config = dict(
    image_size=64,
    crop_scale_min=1,
    translate=0.06,
    norm='rmsnorm',
    patch_size=[4, 4],
    depths=[3, 6, 3],
    widths=[96, 192, 384],
    lr=0.00077,
    beta2=0.99,
    eps=1e-10,
    batch_size=64,
    warmup_steps=680,
)
Rows from block 5 of a small image classifier, named by matrix and row number. Rows with one number belong to one neuron. Each number is 128 + 32 x the weight over its row's rms, rounded and kept within 0 to 255. All counts start at 0.
After each neuron's rows are labels from the 100 images, of 14976, where the neuron reaches its highest value: "strongest on" is what is common among them; "place" is the part of the image that holds the peak. Only what is clearly more common there than usual is listed. The data: photos of arthropod specimens (BIOSCAN-5M). In brackets: how many of the 100.
# fc1: MLP up (model.blocks.5.mlp.fc1.weight, 576x192), inputs 48-95
# fc2: MLP down (model.blocks.5.mlp.fc2.weight, 192x576, transposed), outputs 48-95

fc1.355 [ 91  62 130 150 113 133 178 158 123 159 152  99 138  75  97 127 144 129 177 180  87 101  85 132 103  86 164 132  77 185 162 113 175 182 138 142 143 154 179  91 161 138 141 121 103 140 115 141]
fc2.355 [145 136 122  97  89  96 105 107  93  67  88  64 129  34 185 136 101  79 152 139 131  74 156 122 120 119 119 146 142 132  96 176 173 118 179 124  97  39  91 145 150  97 117 139 123 134 113 180]
strongest on: order Hemiptera (52)
place: centre (50)

fc1.189 [208 100 133 105 132  81 137  80  70  94 136 146 119 134 157  92 127  94 135 119 132  73 131 125 178 108 191 181 126 159 122 205 173 125 145 108  91  51 103 131  94 158 184 109  83 117 151 104]
fc2.189 [ 79 136 118 209  77 130 115 121 131 128 129  73 143 113 140 107  89 119 167  87 132 119 134  26 152 164  67 132 111 188  57  76 125 123 108 139 101 156 100  78 116  91 151  99  89 145 145 210]
strongest on: order Lepidoptera (26)
place: top centre (26)

fc1.411 [120  99 148 133 148 120 145  60 139 125 133  66 160 145 142  94 115 146 118 161 157 105  45 144 127 134 161  94 107 181  76 138 153 137 117  82 145  65 145 152 157 127 193 149 111 130 176 123]
fc2.411 [115  92 144 185  72  92 143 192 128 177 133 125 165 130 145 109  85 121 167 102 131 169 103 112 153 105  99 127 107 103  45 104 146 100 101 193 134 162 111 168 107  99 157 145 124 150 167 170]
strongest on: order Coleoptera (73); family Throscidae (25)
place: middle right (42)

fc1.442 [163  84 135  98 164 103 129  86 124 145 142 201  96 176 131 118 168  91 151 162 131  80 142 233  86 128 167 178 146 125 198 155 127 132 168 139 167  73 149 165 149 196 129 113 180 123 121  77]
fc2.442 [109 141 134 161 136 190 115 137 121 128 154 119 173 115 117 181  84 169 103 180 139 107 150 121 103 118 130  48 173 126 137  78 105 124  78 108 152 147 182 125 134 118 117 134 130 130  87 180]
strongest on: order Lepidoptera (53)
place: centre (28)

fc1.63 [124  88 121  62 155 102 177 113  96 127 108 130 122 149 115  96  95 158 118 121 132  73 109 151 149 103 158 159 140 114 132 138 152 172 165 119 110 184  86 159 109 167 149 167 122 161 133  98]
fc2.63 [121 154  92 100  77  88 138  77 169 116 140 134 142 126 146 113 116 160 111 127 144  83 161 125 130 124 200  97 168 186  89 160 128  88  91 118 102 121 108 129 127 132 116  97  94  74 126 164]
strongest on: order Coleoptera (45)
place: centre (47)

fc1.175 [149  70 106 168 135 105 227 135 122 155 151 104 173 130  97 139 151 183 151 163 113 118 108 129  75 106 174 122  66 200 158  92 158 155 124 114 106 143 139 127  82 164 151 115 147 110 158 103]
fc2.175 [135 119 109  78 115 123  90  87 113 105 128 129 129  97 147 121  97  98 113 134 147  91 148 148 154 114 124 167 122 102  99 124 105 113 113  96 118  35 134 152 150 138 137 156 125 118 143 155]
strongest on: class Arachnida (58); order Trombidiformes (50)
place: centre (25)

fc1.203 [167 113 161 112 134  88 203 100 108  98 151 131 103 130 102 110 107 188  89 156 144 157  96 169  93  74 137 159 131  77 147 124 116 187 137 113  84 138 121 117 109 158 161 104 121 165 150  73]
fc2.203 [ 69 128 125 145 113 137 118  81 180 149 131 138 131 151 177  89 144 132 152 107 142 108  81 117 157 124 136 137  68  87  41 107 151  98  65 123 162 204 121 123 136 128  82  62  65 148 165 123]
strongest on: order Coleoptera (66); family Throscidae (33)
place: centre (43); top centre (28)

fc1.224 [125 115 146  75 169 145 158  50 168 168  93 150  99 146 160 136 143 140 133  76 140  57 128 157 146  93 156  88 182 136 134 209 162 132 146 150 178 131 142 127 130 124 125 161 142 155 124  79]
fc2.224 [100 131 148 178 130 132 139 132 143 149 110 157 112 147 129 129 172  84 108 136 120 108 159 145 156 137  82 148  67  58 106 121 142 150  96 118 167 175 152 127 142 115  93 100 122 172 177 103]
strongest on: order Hemiptera (41); family Cicadellidae (28)
place: centre (52)

fc1.345 [ 83  88 155 136 181 118 154 111 176 169 160 143 197 162 134 162 184  67 117 208 128 126  63 202  67  43 142 138  78 114 133  86 115 181  96 136 135 113 155 139 159 178 129 115 135 162 152  86]
fc2.345 [123  98 104 177  61 119 138 118 184 137 138 105 158  98 170 126  49 133 154 137 109 204 116 123  87 114 160 155 129 208 118  76 133  92  66 138 166 171 155  89 141 111 131  69 104  52 114 151]
strongest on: order Hemiptera (39)
place: centre (28)

fc1.380 [ 87 165 145 133 175 139 118 104 135 116 139 124 176 135  75 127 155 138 105  82 151 137  93 107 146 163 113 114 128  88 137  85 115 120 115  90  93 123 134 139 123 149 137 166 125 173  89 125]
fc2.380 [131 119  75 154  77 175 136 139 101 164 171  94 123 100 106 114  84 174 158  98 124  88 130  89 154 135 127  97 148 105  90 113 110  66 111 146 161 215 160 132  79  86 165 107 120 148 111 175]
strongest on: order Coleoptera (76)
place: centre (50)

fc1.311 [138 146 124  75 144 122 199  90 140 143 116  94 113 123 148 132 148  87 106 173 147  28  72 158  83 116 142  98 124 138 164  99 181  99 159  99 113 137 140 142 104 176 156 117 101 156 118 108]
fc2.311 [ 91 150  95 149 110 161 130 163 123 152 124 133 120 122 114 110  93 150 149 122 111 129 148 113 153 163  99 107 115  67 104 153 116  79 113 137 158 182 127 145  91  62 144 120 126 176 129 147]
strongest on: order Coleoptera (48)
place: centre (30)

fc1.226 [120  95 129  87 154 129 131 127 176 134 176 136 140 139 130 169 166 103 121 227 118 110 106 206 107  73 166 168  95 178 141 137 117 213 113 138  69  79 150 132 222 179 160 114 152 119 145  60]
fc2.226 [ 91 108 145 203  99 113 137 102 150 125  80  60 156 123 183 113 114 134 170 132 137 159 123  55 144 129 112 155  86 155  89  95 169 139  94 148 122 162  87  87  98 119 133 125 135  86 182 162]
strongest on: order Hymenoptera (51); family Ichneumonidae (26)
place: centre (31)

fc1.100 [148 136 132 103 176 131 172 107 135 124 189 134 125  70 107 103 151 122 137 202  99 119  67 139  99 121 176 140  52 123 144 112 148 122 122  89 164 101 176 113 116 131 185 119 103 188 136  67]
fc2.100 [118 111 167 151 135  41 153  42 140 131  60  97 106 192 123 105 163 108 101  58 173 150 105 103 134 144 139 153 130  75 121 128 200 196 109 153 140 125 137 159 110 134 111 148 148 100 211 116]
strongest on: order Coleoptera (42)
place: centre (30)

fc1.493 [136 170 167  82 120  98 142  73 116  76  93 129 166 117 128 107 134  54  64 132 140 152 115 130 168 150 113 158 107 131 120 153 163 137 159  78 136 105 113 106 156 134 161 176 118 151 178  97]
fc2.493 [106 143 157 144  98 147 120 109 128  93 174  83  70 139  74 145 121 140 152 151 100 136 189 182  59 112 154 120  91 114 172 111 135 130  94 110 174 123 211 124 118 101 112 107 121 128 124 149]
strongest on: order Hymenoptera (52)
place: middle right (27)

fc1.538 [142 105 119  94 188  64 207 138  93 136 134 148 113 140 125 142 135 133 111 124 138 101  87 126 132 115 168 171 160 116 137 170 146 152 182  84 142 106  78 148  96 155 152 142 103 187 174  77]
fc2.538 [ 84 135 123  98  90 119 126 120 154 120 158 110 144 133 148  79 112 143 146 180 129 155  92 151  68 117 171 129 203 107  62  94 126  93  59  98 150 109 143 118 102 170 130 107  96  85 125 112]
strongest on: order Coleoptera (73)
place: centre (66)

fc1.56 [136 154 135  94 125 140  94 163 126  37  89 120 101  77 112 127  87 156  81 149 127  92 110 180  92  96 139 126 195  46 101 102 131 181 153 130  68 154  87 136 121 158  97 124 103 153 113 110]
fc2.56 [169 132 178  97  93 130 186  98 151  78 151 116 146 125 105 105 130 199 118 111 136 116 142 112  84 122 163 143 222 109 109 111  84 145  94 129 106 106 135 107 112 115  79 120 118  90 115 139]
strongest on: order Lepidoptera (29)
place: middle right (26)

fc1.236 [133 128 170  83 193 148 116  96 133 128 111 119 139 161 165 130 152 160 122 137 183 130 115 131 167  65 106 138 138 104 136 174 123 114 160 129 113 126 107 177 184 158  91 135 139 171 141  85]
fc2.236 [126 130 176 152 188  86  84  59 127 128  97 100 116 163 150 128  97 195  93 114 141  77 134 127 149 119 122 142  99  72 124 127 121 147 139 114 111 104 132 140 136 131  93 125 118 155 153  90]
strongest on: order Coleoptera (55)
place: bottom centre (28)

fc1.151 [137 133 141  86 123 154 144 106 115 100 103 148 150  87 138 161  82 146 154 183 171 119 137  86 139 136  95 111 164  80  94  48 111  98 122 117 111 155 125 129 118 155 166 136 117 205 133  97]
fc2.151 [139 148 149 119 133  72 171  89 144 107 124  75 140 151 139 111 126 187 171 140 154 106 187  78 193 111 145 129 142 143  81 147 153 121 106 153 133 162 115 101  95 105 108  81 117  78 156  88]
strongest on: order Coleoptera (37)
place: top centre (32)

fc1.530 [159  95  88 118 130 131 132  78  92 134 167 128 166 194 125 171 124 128  79 136 129  89 126 147 134 122 202 145 171 189 166 114 108 165 140 116 104  68 106 149 155 164 146 143 146 127 101  78]
fc2.530 [123 150 127 146 179 133 154 103 142 123 141 157 107 155  70 132 138 207 113 102 166 163 154 179  70 154 158 117 201 132 207 103  87 159 114 146 156 158 135 141 106 159 112 131 161  79 123  95]
strongest on: order Lepidoptera (52)
place: centre (27)

fc1.418 [143 104 128 136 127 127 123  64  65 171  96 155 115 148 152 145 127 102 135 194 126  81 126 105 160 167  76 148  26 177 159 164 135 124 130  74 155  66 120 172 107 162 117 129 158 118  74 141]
fc2.418 [137 137 167 199  97  85 160 144 125 121 124 118  72 130 160 101 164  93 151 157 119 108 184 135  90 161 109 187 172 147 166 105 195 133 128 119  76  91 155 121 130 125 115 112  99 108 152 108]
strongest on: order Diptera (65)
place: top left (41)

fc1.378 [108 110 143  82 228 114 156 118 134 119 157 156 125 140 119 121 138 171 119 124 157 101  77 169 126 115 146 147 121 116 148 133 123 201 128 117 150 130 103 125 140 164 168 112 157 142 151  58]
fc2.378 [106  83 153 142 134 145 166 136 178 169 148 165 141 150 136 140 157 135 117 130  78 169  82 133 131 116 161  97 103  98  65  97 143 161  61 123 136 228 134 114 154 106  79 117  91 150 183 150]
strongest on: order Hemiptera (42)
place: centre (48)

fc1.237 [109 162 105  86 141 116 124  87 149 133 114 172 125 160 143  96 138 176 103 150 146 124 136 151 112 146 153 141 122 134  94 135 136 124 108 112 181 121 113  81 120 106 176 108  99 163 186  68]
fc2.237 [ 80 116 127 170 101 128 138 103 145 134 113  95 126 148  71  99  89 144 119 101 143 212 147  62  85 172 112 149 137 109 105 117 100 139  53 115 192 129 149 150 103 123 123 147 142 100 178 184]
strongest on: order Diptera (74)
place: bottom centre (27)

fc1.80 [127  95 134 126 119  95 203  49 124 147 196 136 129 135 129  94 157 113 153 131 125 128 102 135 119  84 146 176 154 117 128 100 152 120 146 140 123 172 155 123  97 191 213  76  76 142 177  48]
fc2.80 [ 99 123 139 196 170 175 156 100 170 175 186 116 140 191 103  81 176 120 143 155 111 207 122 146 100 133 159 116 111 119 103  99 120  99 101 100 138 204 157  93 114 139 177 108 103 131 159  87]
strongest on: order Hymenoptera (48)
place: centre (41)

fc1.38 [125 102 172 131 140 121 166  66  93  95 136 110  99 138  90  91 133  96 119 124 149  99 106 153 144 146  92 135 104 140 141 144 162 113 181  83 137  88 174 141 134 173 160 141  98 146 148 114]
fc2.38 [132 131  84 183 149 185 131 157 144 182 124 169 190 148 153 116 131 139 144 118 134 181 148 113 173 137 120 142 120 127  59 148  84  91 115 152 100 221  79 118 141  78 153 118 156 137 122 133]
strongest on: order Coleoptera (60)
place: middle right (25)

fc1.321 [ 85 126 166 115 172 108 168  42 138  91 163 149 115  95 119 122 130 140  87 175 112  78 106 162 105  91 145 154 139 130 162 114 171 131 149 160 115 127 107 101 130 179 160 102 133 169 136  53]
fc2.321 [146 123 113 105 122 129 198 115 140 135 129 132 126 113 112 143 168 155  73 217 106  58 160 192 131 100 157 120 136 132 139  88 157 126 126 150  76 196 113 126 124 119 165 148 125 107 101 105]
strongest on: order Hymenoptera (64); family Ichneumonidae (28)
place: centre (35)

fc1.494 [109 158 144 140 128 125 130 150 183 124 115 111 178 176 131  96 189 186 139 153 168 152  68 141 173 130 142 136 104 155 100  70 137 159 143 130 136 182 108  60 122 144 196 134 134 134 144  81]
fc2.494 [134 124 138 154 154 141 135  79 129 139 135  89  62 193  66  95 141 170 140  82 124 108 184 101 113 182 147 145 188  78 163 129 125 131 104 132 210 120 197 124  56 114 124 138 149  61 161 139]
strongest on: order Hemiptera (32)
place: centre (33)

fc1.525 [156 122 152 102 155  75 166 128 156 131 186 165 137 141 116 152 157 116  88 229 127 117 120 208  95 115 162 152  74  93 166 114 153 172 141  74  80  99 134 145 132 191 152 113 143 160 117  70]
fc2.525 [ 60 137 104 150  93 136 101 157 136 142 109 131 165 150 182 102  93 133 176 142 155 144 135  60 182 154  76 133  86  94  67 123 100  65  85 134 113 166  71  97 115 111  99 102  93 143 127 168]
strongest on: order Coleoptera (83)
place: centre (76)

fc1.292 [109 123 115 120 103 116 191 120 103  99 131 129 113  90 131 141 110 109 176 163 118  43  92 141  83 147  91 106 112 172 183 104 181 140 149 110 130 140  88 138 119 159 142  72  95 160 100 103]
fc2.292 [118 155  76 110 152 161 136 166 120 177 138 145 110 123 110 116 124 188 103 148 135  86 125 120 127 131 132  73 128  50 108 160 119  87 106 119 170 206 131 160  64 109 129 149 130 169  98 121]
strongest on: order Coleoptera (37)
place: centre (32)

fc1.211 [150 110 144 131 226 124 136  63 100 106 127 170 114 144 104  89  88  96 144 101 161  80 158 168 159 160 128 123 156 133 160 145  86 114 154 134 141 102 143 183 169 151 104  94 127 172 175  66]
fc2.211 [157 133  89 156  83 136 141 167  93  92 126 117 122  46 142 140 104 100 127 124 129  58 159  81 158 156 119 153 113 149  95 120 163 136 131  94  81 134 111 116 121  83 160 140  80 141 119 193]
strongest on: order Lepidoptera (67)
place: top centre (27)

fc1.460 [179  98 112 154 130 110 217 147 114 133 196 117 149  82 127 130 159 140  94 183 102 151  98 181  85  95 217 121  34 153 149 174 181 134 140  71 156 175 156 118  86 170 209 132 131 119 109  56]
fc2.460 [113 147 164 125  84  98 108  96 175 123  62 123 138 159 174 131 162  53 104 110 137 166 171 141 139 118 108 174 128  86 102 137 141 160 112 151  93  74 100 104 159 119 100 155 153  77 195 128]
strongest on: class Collembola (45); order Entomobryomorpha (41); family Entomobryidae (35); order: Trombidiformes (29)
place: centre (26)

fc1.52 [157 139 164  74 187 104 134 109 156  61 115 165 103 147 133 131 187 108  93 135  99 127  72 150 130 153 160 139  84 106 207 119 167 172 120  89 101 115 115 157 131 156 158 149 105 141 157  62]
fc2.52 [101 144 150 178 102 105 143  61 170 114 112  56 134 116 126 182 121  73  96 124 156  97 156 115 101 127 102 103 204 143 138 119 145 150 106 139  74  83 173 104 172  87 103 119 140 116 148 170]
strongest on: order Hymenoptera (60)
place: centre (44)

fc1.359 [109 134 126 126 151 122 172  93 117 107 204 102 116  76 123 111  93 124 153 132 108  96 133 160 107 128 161 168 133 173 168 108 168 119 172 103 155 130 121 135 107 173 176  91  99 182 116 138]
fc2.359 [111 148  88 101 134 133 145 134 151 151 173 158 138 113 113  99 140 167 129 152 133 125  82 128 113 134 156 126 117  85  92 129 127  88 123 108 130 208  88 126  52 138 195 143 129 191 136  88]
strongest on: order Hymenoptera (43)
place: centre (38)

fc1.259 [116 134  91  83 185 148 118  80 150 136 177 147 155 134 125 150 181 110 112 174 133  73  85 145 132 157 110 115 122 132 186  88 121 130 143 140 125 146 133 137 187 175 113  98  75 146 113  68]
fc2.259 [185 143 140 151 134 138 128 127 119 120  88 137 140 118 176 109 123 122  95  56 157 115 141  97 171 109 135 143 174 140 120 202 114 121 172 163  73 115 113  90 129 152 107 142 109  96 111 136]
strongest on: order Hemiptera (70); family Cicadellidae (36)
place: top centre (26)