config = dict(
    model='image classifier',
    dataset='photos of arthropod specimens (BIOSCAN-5M)',
    train_examples=97500,
    image_size=64,
    crop_scale_min=1,
    horizontal_flip=True,
    translate=0.06,
    targets=['order', 'family'],
    num_classes=[18, 218],
    arch='swin',
    norm='rmsnorm',
    norm_position='pre',
    hidden_act='quick_gelu',
    mlp_ratio=3,
    head_dim=32,
    fused_qkv=True,
    bias='all',
    qk_norm=False,
    parallel_block=False,
    inner_norm=False,
    patch_size=[4, 4],
    conv_stem=False,
    depths=[3, 6, 3],
    widths=[96, 192, 384],
    loss='cross_entropy',
    init='orthogonal',
    residual_init='zero_last',
    optimizer='adamw',
    learning_rate=0.00077,
    beta1=0.9,
    beta2=0.99,
    eps=1e-10,
    max_grad_norm=0.5,
    cautious_weight_decay=True,
    max_steps=22800,
    batch_size=64,
    epochs=15.0,
    lr_schedule='cosine_restarts',
    final_lr_fraction=0,
    warmup_steps=680,
    weight_decay=0.1,
)
Rows from block 5, named by matrix and row number. Rows with one number belong to one attention dimension. Each number is 200 + 40 x the weight over its row's rms, rounded and kept within 0 to 999. All counts start at 0. After the name is the row's rms in percent of the matrix's.
# q: window attention query, key and value (stacked) (model.blocks.5.attn.qkv.weight, 576x192, the q third), inputs 0-95
# k: window attention query, key and value (stacked) (model.blocks.5.attn.qkv.weight, 576x192, the k third), inputs 0-95
q.150,084,154,196,147,176,197,255,169,128,209,190,191,233,119,234,169,234,162,215,224,197,213,144,126,191,307,214,194,256,224,114,257,193,158,185,156,202,176,130,188,221,265,226,146,170,217,258,189,195,241,221,189,125,182,213,218,111,188,151,204,222,202,167,251,203,168,161,234,176,190,197,199,229,265,195,194,280,135,193,210,218,137,203,210,192,168,224,214,194,263,223,235,174,211,223,193,105
k.150,086,245,213,144,183,201,187,291,188,226,153,202,165,279,236,231,180,250,197,112,160,202,191,216,207,209,257,215,163,178,202,239,270,215,238,202,191,200,191,215,94,165,211,239,218,248,236,143,260,281,201,208,217,191,202,190,217,141,224,225,185,252,233,240,207,238,222,206,145,194,159,212,122,266,183,238,244,278,235,226,200,209,211,217,265,141,208,131,166,120,214,266,200,255,144,198,222
q.151,115,201,270,182,201,132,113,258,228,235,172,192,291,172,165,214,182,277,208,123,240,164,163,157,159,174,183,228,175,142,209,164,230,171,229,169,256,243,218,207,250,135,180,153,155,180,163,152,228,219,164,197,188,178,219,218,216,145,243,237,166,223,201,180,269,152,297,191,210,139,203,205,158,191,193,267,183,216,258,233,182,199,197,188,162,212,223,174,185,139,168,253,148,263,171,185,195
k.151,105,239,278,232,216,169,161,210,158,257,249,166,193,225,171,133,170,243,187,236,205,184,201,271,256,169,177,134,151,233,253,163,172,208,170,208,195,242,194,216,209,207,202,209,179,251,223,196,223,219,231,235,239,142,210,188,202,188,175,82,187,197,203,245,229,226,263,206,116,236,154,163,168,220,239,184,208,180,178,183,218,237,200,207,192,255,189,181,235,174,168,102,271,232,164,224,237
q.152,095,122,174,204,203,250,222,209,131,242,238,253,190,117,218,161,227,158,180,217,205,183,145,159,188,186,194,209,226,242,186,268,185,168,201,193,181,170,136,226,203,234,220,183,204,166,234,214,235,229,174,238,208,271,232,207,127,154,162,265,244,186,153,122,218,215,141,231,196,199,188,197,227,212,155,186,183,173,127,195,178,160,196,248,167,196,215,258,219,238,261,220,134,174,203,228,136
k.152,101,254,183,158,179,183,189,310,200,171,196,236,180,253,238,231,126,259,181,101,160,167,227,246,185,208,149,251,126,204,154,189,251,191,200,205,186,226,202,195,160,191,219,259,225,192,172,188,229,241,231,165,185,195,196,171,264,197,223,215,173,245,170,190,220,219,235,234,175,197,175,179,153,263,197,187,208,296,198,190,160,177,228,227,295,129,186,145,150,174,198,238,231,258,179,176,245
q.153,083,147,176,130,169,205,173,209,233,186,142,181,199,201,132,198,170,175,257,185,170,185,88,119,173,171,176,188,215,146,176,148,187,211,261,224,198,302,207,221,215,149,163,235,251,209,181,196,264,266,223,146,194,182,216,218,287,155,160,237,121,241,171,115,206,147,249,182,229,175,223,202,223,186,225,223,125,231,227,192,219,182,146,221,143,124,157,179,118,161,204,218,254,137,193,162,193
k.153,089,185,213,192,188,163,207,138,179,186,197,173,229,217,267,157,172,219,191,275,180,229,253,192,226,207,215,260,263,270,186,199,142,195,194,196,162,180,182,218,208,187,195,208,192,174,209,191,241,246,178,257,269,221,223,210,188,167,159,168,141,74,163,183,206,196,153,229,177,154,208,205,210,202,164,133,208,184,165,226,142,195,197,240,166,276,202,279,193,250,251,187,171,179,211,170,300
q.154,091,315,206,259,240,174,267,143,208,146,217,151,166,201,249,201,123,212,184,222,254,218,296,281,179,136,185,213,149,155,164,168,229,225,169,221,180,217,243,203,132,217,249,214,200,240,248,178,200,171,214,130,231,146,197,180,193,249,249,163,172,230,208,251,192,235,211,153,144,195,195,220,180,249,197,201,212,217,213,150,241,199,174,186,240,186,264,169,182,235,168,165,243,281,191,211,237
k.154,100,157,150,246,197,211,205,88,199,216,190,199,253,165,161,154,292,171,170,264,217,198,134,153,223,229,216,182,235,202,208,234,163,234,192,166,184,207,136,213,247,174,215,182,224,224,172,235,175,169,205,196,218,217,228,216,174,228,160,233,237,155,253,149,221,144,159,151,274,175,236,197,240,159,220,165,183,158,169,243,256,184,156,156,107,183,198,260,259,241,183,163,209,181,203,212,158
q.155,108,247,229,194,152,191,177,231,284,165,104,187,222,242,189,258,162,244,220,199,197,184,159,251,188,164,230,224,145,123,202,174,243,221,212,198,265,234,245,208,231,107,217,191,215,218,208,161,160,191,215,183,232,124,217,226,220,216,223,192,138,239,254,199,235,154,301,167,215,116,230,219,142,193,259,246,169,214,276,171,193,243,192,145,236,207,191,154,161,169,148,204,191,251,137,182,258
k.155,103,183,213,264,193,173,247,97,232,220,247,185,216,209,179,146,218,160,215,294,195,185,133,164,233,163,244,182,205,187,177,180,104,241,192,185,185,225,194,214,255,186,209,167,221,161,156,218,177,195,179,202,209,193,215,252,177,148,148,197,205,129,238,232,254,182,180,175,198,183,172,228,261,166,235,224,184,134,207,239,234,236,194,143,129,236,174,326,283,274,209,126,202,174,215,187,216
q.156,123,183,213,183,210,160,154,244,246,208,137,216,240,190,173,283,174,229,272,167,211,159,181,177,179,128,166,243,210,128,179,117,254,177,242,148,255,269,247,196,191,204,191,186,210,195,203,190,251,226,177,137,170,144,248,199,278,162,255,206,115,227,177,218,219,161,282,201,218,177,209,244,160,199,254,185,164,225,237,196,225,224,165,213,221,146,241,150,174,159,137,219,193,225,182,124,197
k.156,112,161,232,219,173,156,222,140,194,278,203,176,235,189,195,146,194,159,244,305,220,220,183,203,195,187,197,185,203,238,180,165,90,214,169,159,168,242,158,244,203,253,180,175,187,241,175,197,195,157,214,278,200,137,223,186,190,230,185,119,202,117,178,243,213,239,184,186,155,190,186,222,203,202,210,206,175,187,144,203,144,215,186,209,170,260,195,236,260,263,179,101,235,161,193,243,231
q.157,087,157,129,132,135,160,222,141,187,214,228,181,156,204,234,160,209,175,206,203,234,226,123,198,195,182,220,192,262,282,133,265,161,158,211,231,215,196,193,236,154,182,162,228,273,196,205,281,254,158,195,258,183,175,188,191,183,171,130,251,179,157,148,221,163,101,156,269,222,269,169,187,173,222,188,186,208,112,145,165,249,203,197,222,199,207,108,220,188,207,206,195,185,98,217,215,194
k.157,082,204,179,200,217,202,223,217,251,183,160,214,196,204,246,299,145,222,197,186,152,209,268,230,152,172,211,262,183,225,108,143,184,196,167,178,170,100,213,235,176,240,235,164,169,108,241,194,268,165,210,202,203,225,246,234,232,222,252,238,239,208,237,208,216,278,139,266,226,127,214,203,169,245,135,218,196,274,250,224,109,184,175,203,241,253,205,210,175,218,242,183,116,174,212,188,196
q.158,098,166,230,144,209,152,235,217,141,205,246,228,230,148,123,203,212,246,193,135,288,173,119,139,235,157,213,184,182,282,212,296,291,188,182,174,256,172,193,155,245,240,172,184,131,211,215,260,219,246,191,133,166,192,185,191,120,169,187,183,297,259,229,246,263,208,128,168,167,217,206,224,217,224,195,261,256,195,194,216,227,191,220,214,194,141,150,139,228,208,195,251,199,260,182,183,145
k.158,102,232,196,134,201,179,236,286,157,217,213,218,137,207,243,256,164,253,204,207,192,226,163,245,156,240,147,188,177,223,184,216,244,185,181,210,253,179,189,262,149,267,220,253,180,239,177,147,250,222,197,214,211,148,187,222,202,209,208,178,170,254,177,291,213,156,189,183,176,232,264,217,134,254,153,179,244,227,177,120,159,263,206,202,231,132,189,100,178,200,191,225,175,213,158,242,179
q.159,111,132,226,183,255,168,175,206,186,219,266,248,258,168,194,178,214,224,174,187,220,146,200,194,171,198,237,245,254,232,166,223,152,235,249,199,145,152,185,212,250,206,198,206,214,169,141,234,224,171,139,260,196,278,192,239,167,146,222,277,246,162,177,152,223,194,202,240,232,161,195,218,214,171,162,222,190,208,188,244,141,168,174,204,139,234,263,214,243,166,300,217,140,234,215,166,142
k.159,115,243,197,145,214,196,162,318,195,160,197,194,188,259,195,253,158,258,160,104,211,192,230,205,224,186,171,192,147,182,195,172,257,160,216,180,190,204,248,171,182,180,208,261,168,184,219,224,201,249,174,203,210,205,196,189,233,174,240,155,194,266,157,200,183,239,250,219,136,245,185,203,153,231,208,237,225,235,224,163,200,196,257,253,275,161,222,105,186,153,174,201,238,253,194,168,226
q.160,081,178,163,271,199,180,228,195,205,237,237,212,193,204,98,214,197,201,241,157,224,162,134,157,189,97,214,161,135,231,235,179,178,205,99,242,262,200,245,170,222,323,164,219,127,282,204,207,202,239,198,191,219,205,154,173,228,208,199,192,260,209,196,225,197,271,155,190,211,176,192,208,152,233,247,252,303,207,250,205,152,236,167,145,143,266,187,171,226,228,211,252,241,198,128,207,192
k.160,089,174,195,159,188,259,190,211,201,207,194,175,208,188,201,207,196,175,126,213,175,178,190,255,185,194,170,194,196,132,240,214,154,186,169,280,208,157,254,150,135,216,200,280,266,155,215,154,231,233,218,238,174,195,240,188,202,186,252,153,185,242,162,252,237,266,194,156,245,194,103,121,199,260,101,193,71,117,229,208,201,240,218,227,193,232,228,200,158,185,210,201,226,198,182,200,207
q.161,089,153,231,218,194,208,196,221,168,190,177,156,201,205,127,194,248,216,258,160,195,238,194,179,198,139,191,184,196,205,236,155,213,149,132,185,295,216,221,229,220,238,189,175,169,252,198,167,150,205,194,130,228,201,209,155,236,220,167,229,231,254,179,230,196,252,149,150,180,150,228,220,167,250,311,194,249,144,199,206,179,222,229,166,204,193,210,173,178,235,163,239,223,245,138,252,265
k.161,082,240,190,166,204,241,249,162,200,205,119,225,161,209,222,186,136,125,220,240,198,205,234,229,218,232,173,175,224,188,235,183,179,194,210,263,173,204,288,163,113,166,171,229,260,146,209,257,233,172,200,244,150,274,216,180,213,159,197,202,188,169,166,182,184,235,189,205,204,243,199,133,188,199,145,195,115,169,146,178,223,207,179,218,188,237,168,291,197,148,284,143,183,181,241,143,179
q.162,094,210,180,186,204,208,248,252,189,137,175,210,174,273,193,180,248,244,254,196,213,245,216,238,165,200,217,207,117,172,194,183,232,257,109,195,286,131,193,198,186,200,187,179,122,288,185,135,97,175,206,264,216,157,159,223,225,298,175,193,211,249,232,263,228,243,197,188,213,153,254,191,200,291,242,197,263,171,163,176,149,272,253,179,236,209,165,147,160,187,149,231,253,220,179,214,208
k.162,095,153,194,138,181,250,205,224,162,207,206,170,211,226,148,160,201,165,193,232,188,199,240,222,209,172,171,219,236,179,224,234,198,231,167,248,199,256,288,183,157,141,113,220,296,132,209,212,289,197,184,196,197,246,263,161,222,181,201,186,209,197,177,270,182,234,186,199,236,211,110,118,184,182,157,171,95,181,188,249,189,229,132,304,224,217,207,162,233,227,282,167,218,211,155,175,191
q.163,094,255,109,212,161,243,245,190,181,200,142,218,194,130,248,206,221,224,260,233,174,184,271,229,167,241,248,194,143,163,208,147,194,288,158,213,232,121,247,238,235,224,194,212,176,232,181,132,149,169,209,237,195,219,210,210,152,296,237,251,261,228,254,239,213,268,170,244,163,119,232,177,174,220,246,210,245,202,169,190,201,241,226,118,246,226,189,240,149,221,124,219,172,188,160,240,188
k.163,090,176,228,160,172,222,186,214,131,189,259,186,204,222,151,224,180,223,165,231,162,214,251,249,195,202,178,204,226,164,261,158,172,183,179,282,176,252,277,143,134,158,135,242,227,99,180,274,251,234,187,180,181,219,256,143,204,158,235,203,176,155,194,193,210,236,303,221,173,239,139,223,156,224,220,221,126,292,150,225,220,224,122,284,228,186,216,153,245,173,291,215,225,254,186,209,164
q.164,128,191,256,180,206,149,131,206,264,222,217,179,215,200,166,183,135,201,181,166,247,229,144,185,247,206,137,221,289,248,158,235,207,166,250,182,207,259,151,161,164,162,205,220,235,162,186,264,284,234,182,151,205,182,229,164,202,74,218,212,127,174,143,209,216,140,237,200,159,232,171,218,188,137,176,182,164,228,265,238,163,149,182,266,192,207,243,199,202,158,237,215,158,218,216,155,247
k.164,126,166,160,282,224,210,227,189,261,175,181,218,133,184,231,178,231,241,255,186,238,200,219,156,207,195,223,149,156,210,141,192,204,202,192,173,208,102,192,267,246,232,290,156,169,319,211,165,97,160,202,208,224,214,122,254,169,235,173,234,221,177,163,189,160,189,170,206,239,166,271,194,258,173,192,222,294,201,169,190,218,207,234,123,180,188,183,222,144,237,153,213,162,162,234,197,189
q.165,096,237,132,243,182,235,293,200,165,183,175,228,215,184,236,196,272,205,281,318,140,232,231,248,163,216,259,186,105,178,224,178,139,289,145,228,185,135,224,274,178,210,219,125,151,207,219,130,137,192,165,306,226,237,199,210,170,263,163,194,193,201,242,217,173,208,176,233,173,155,245,209,181,235,225,217,236,241,189,201,195,223,193,149,228,174,179,246,199,201,206,181,190,182,146,226,184
k.165,100,219,271,129,192,207,101,233,169,170,237,179,238,161,182,224,181,253,143,222,200,164,218,222,214,185,187,236,205,116,256,104,169,206,213,250,174,279,237,137,161,193,156,222,224,131,174,196,245,201,182,178,177,244,226,161,245,162,273,182,159,174,229,177,230,240,257,246,181,252,119,210,136,234,217,194,92,237,175,203,173,197,199,246,213,203,211,160,209,137,225,199,201,260,164,189,179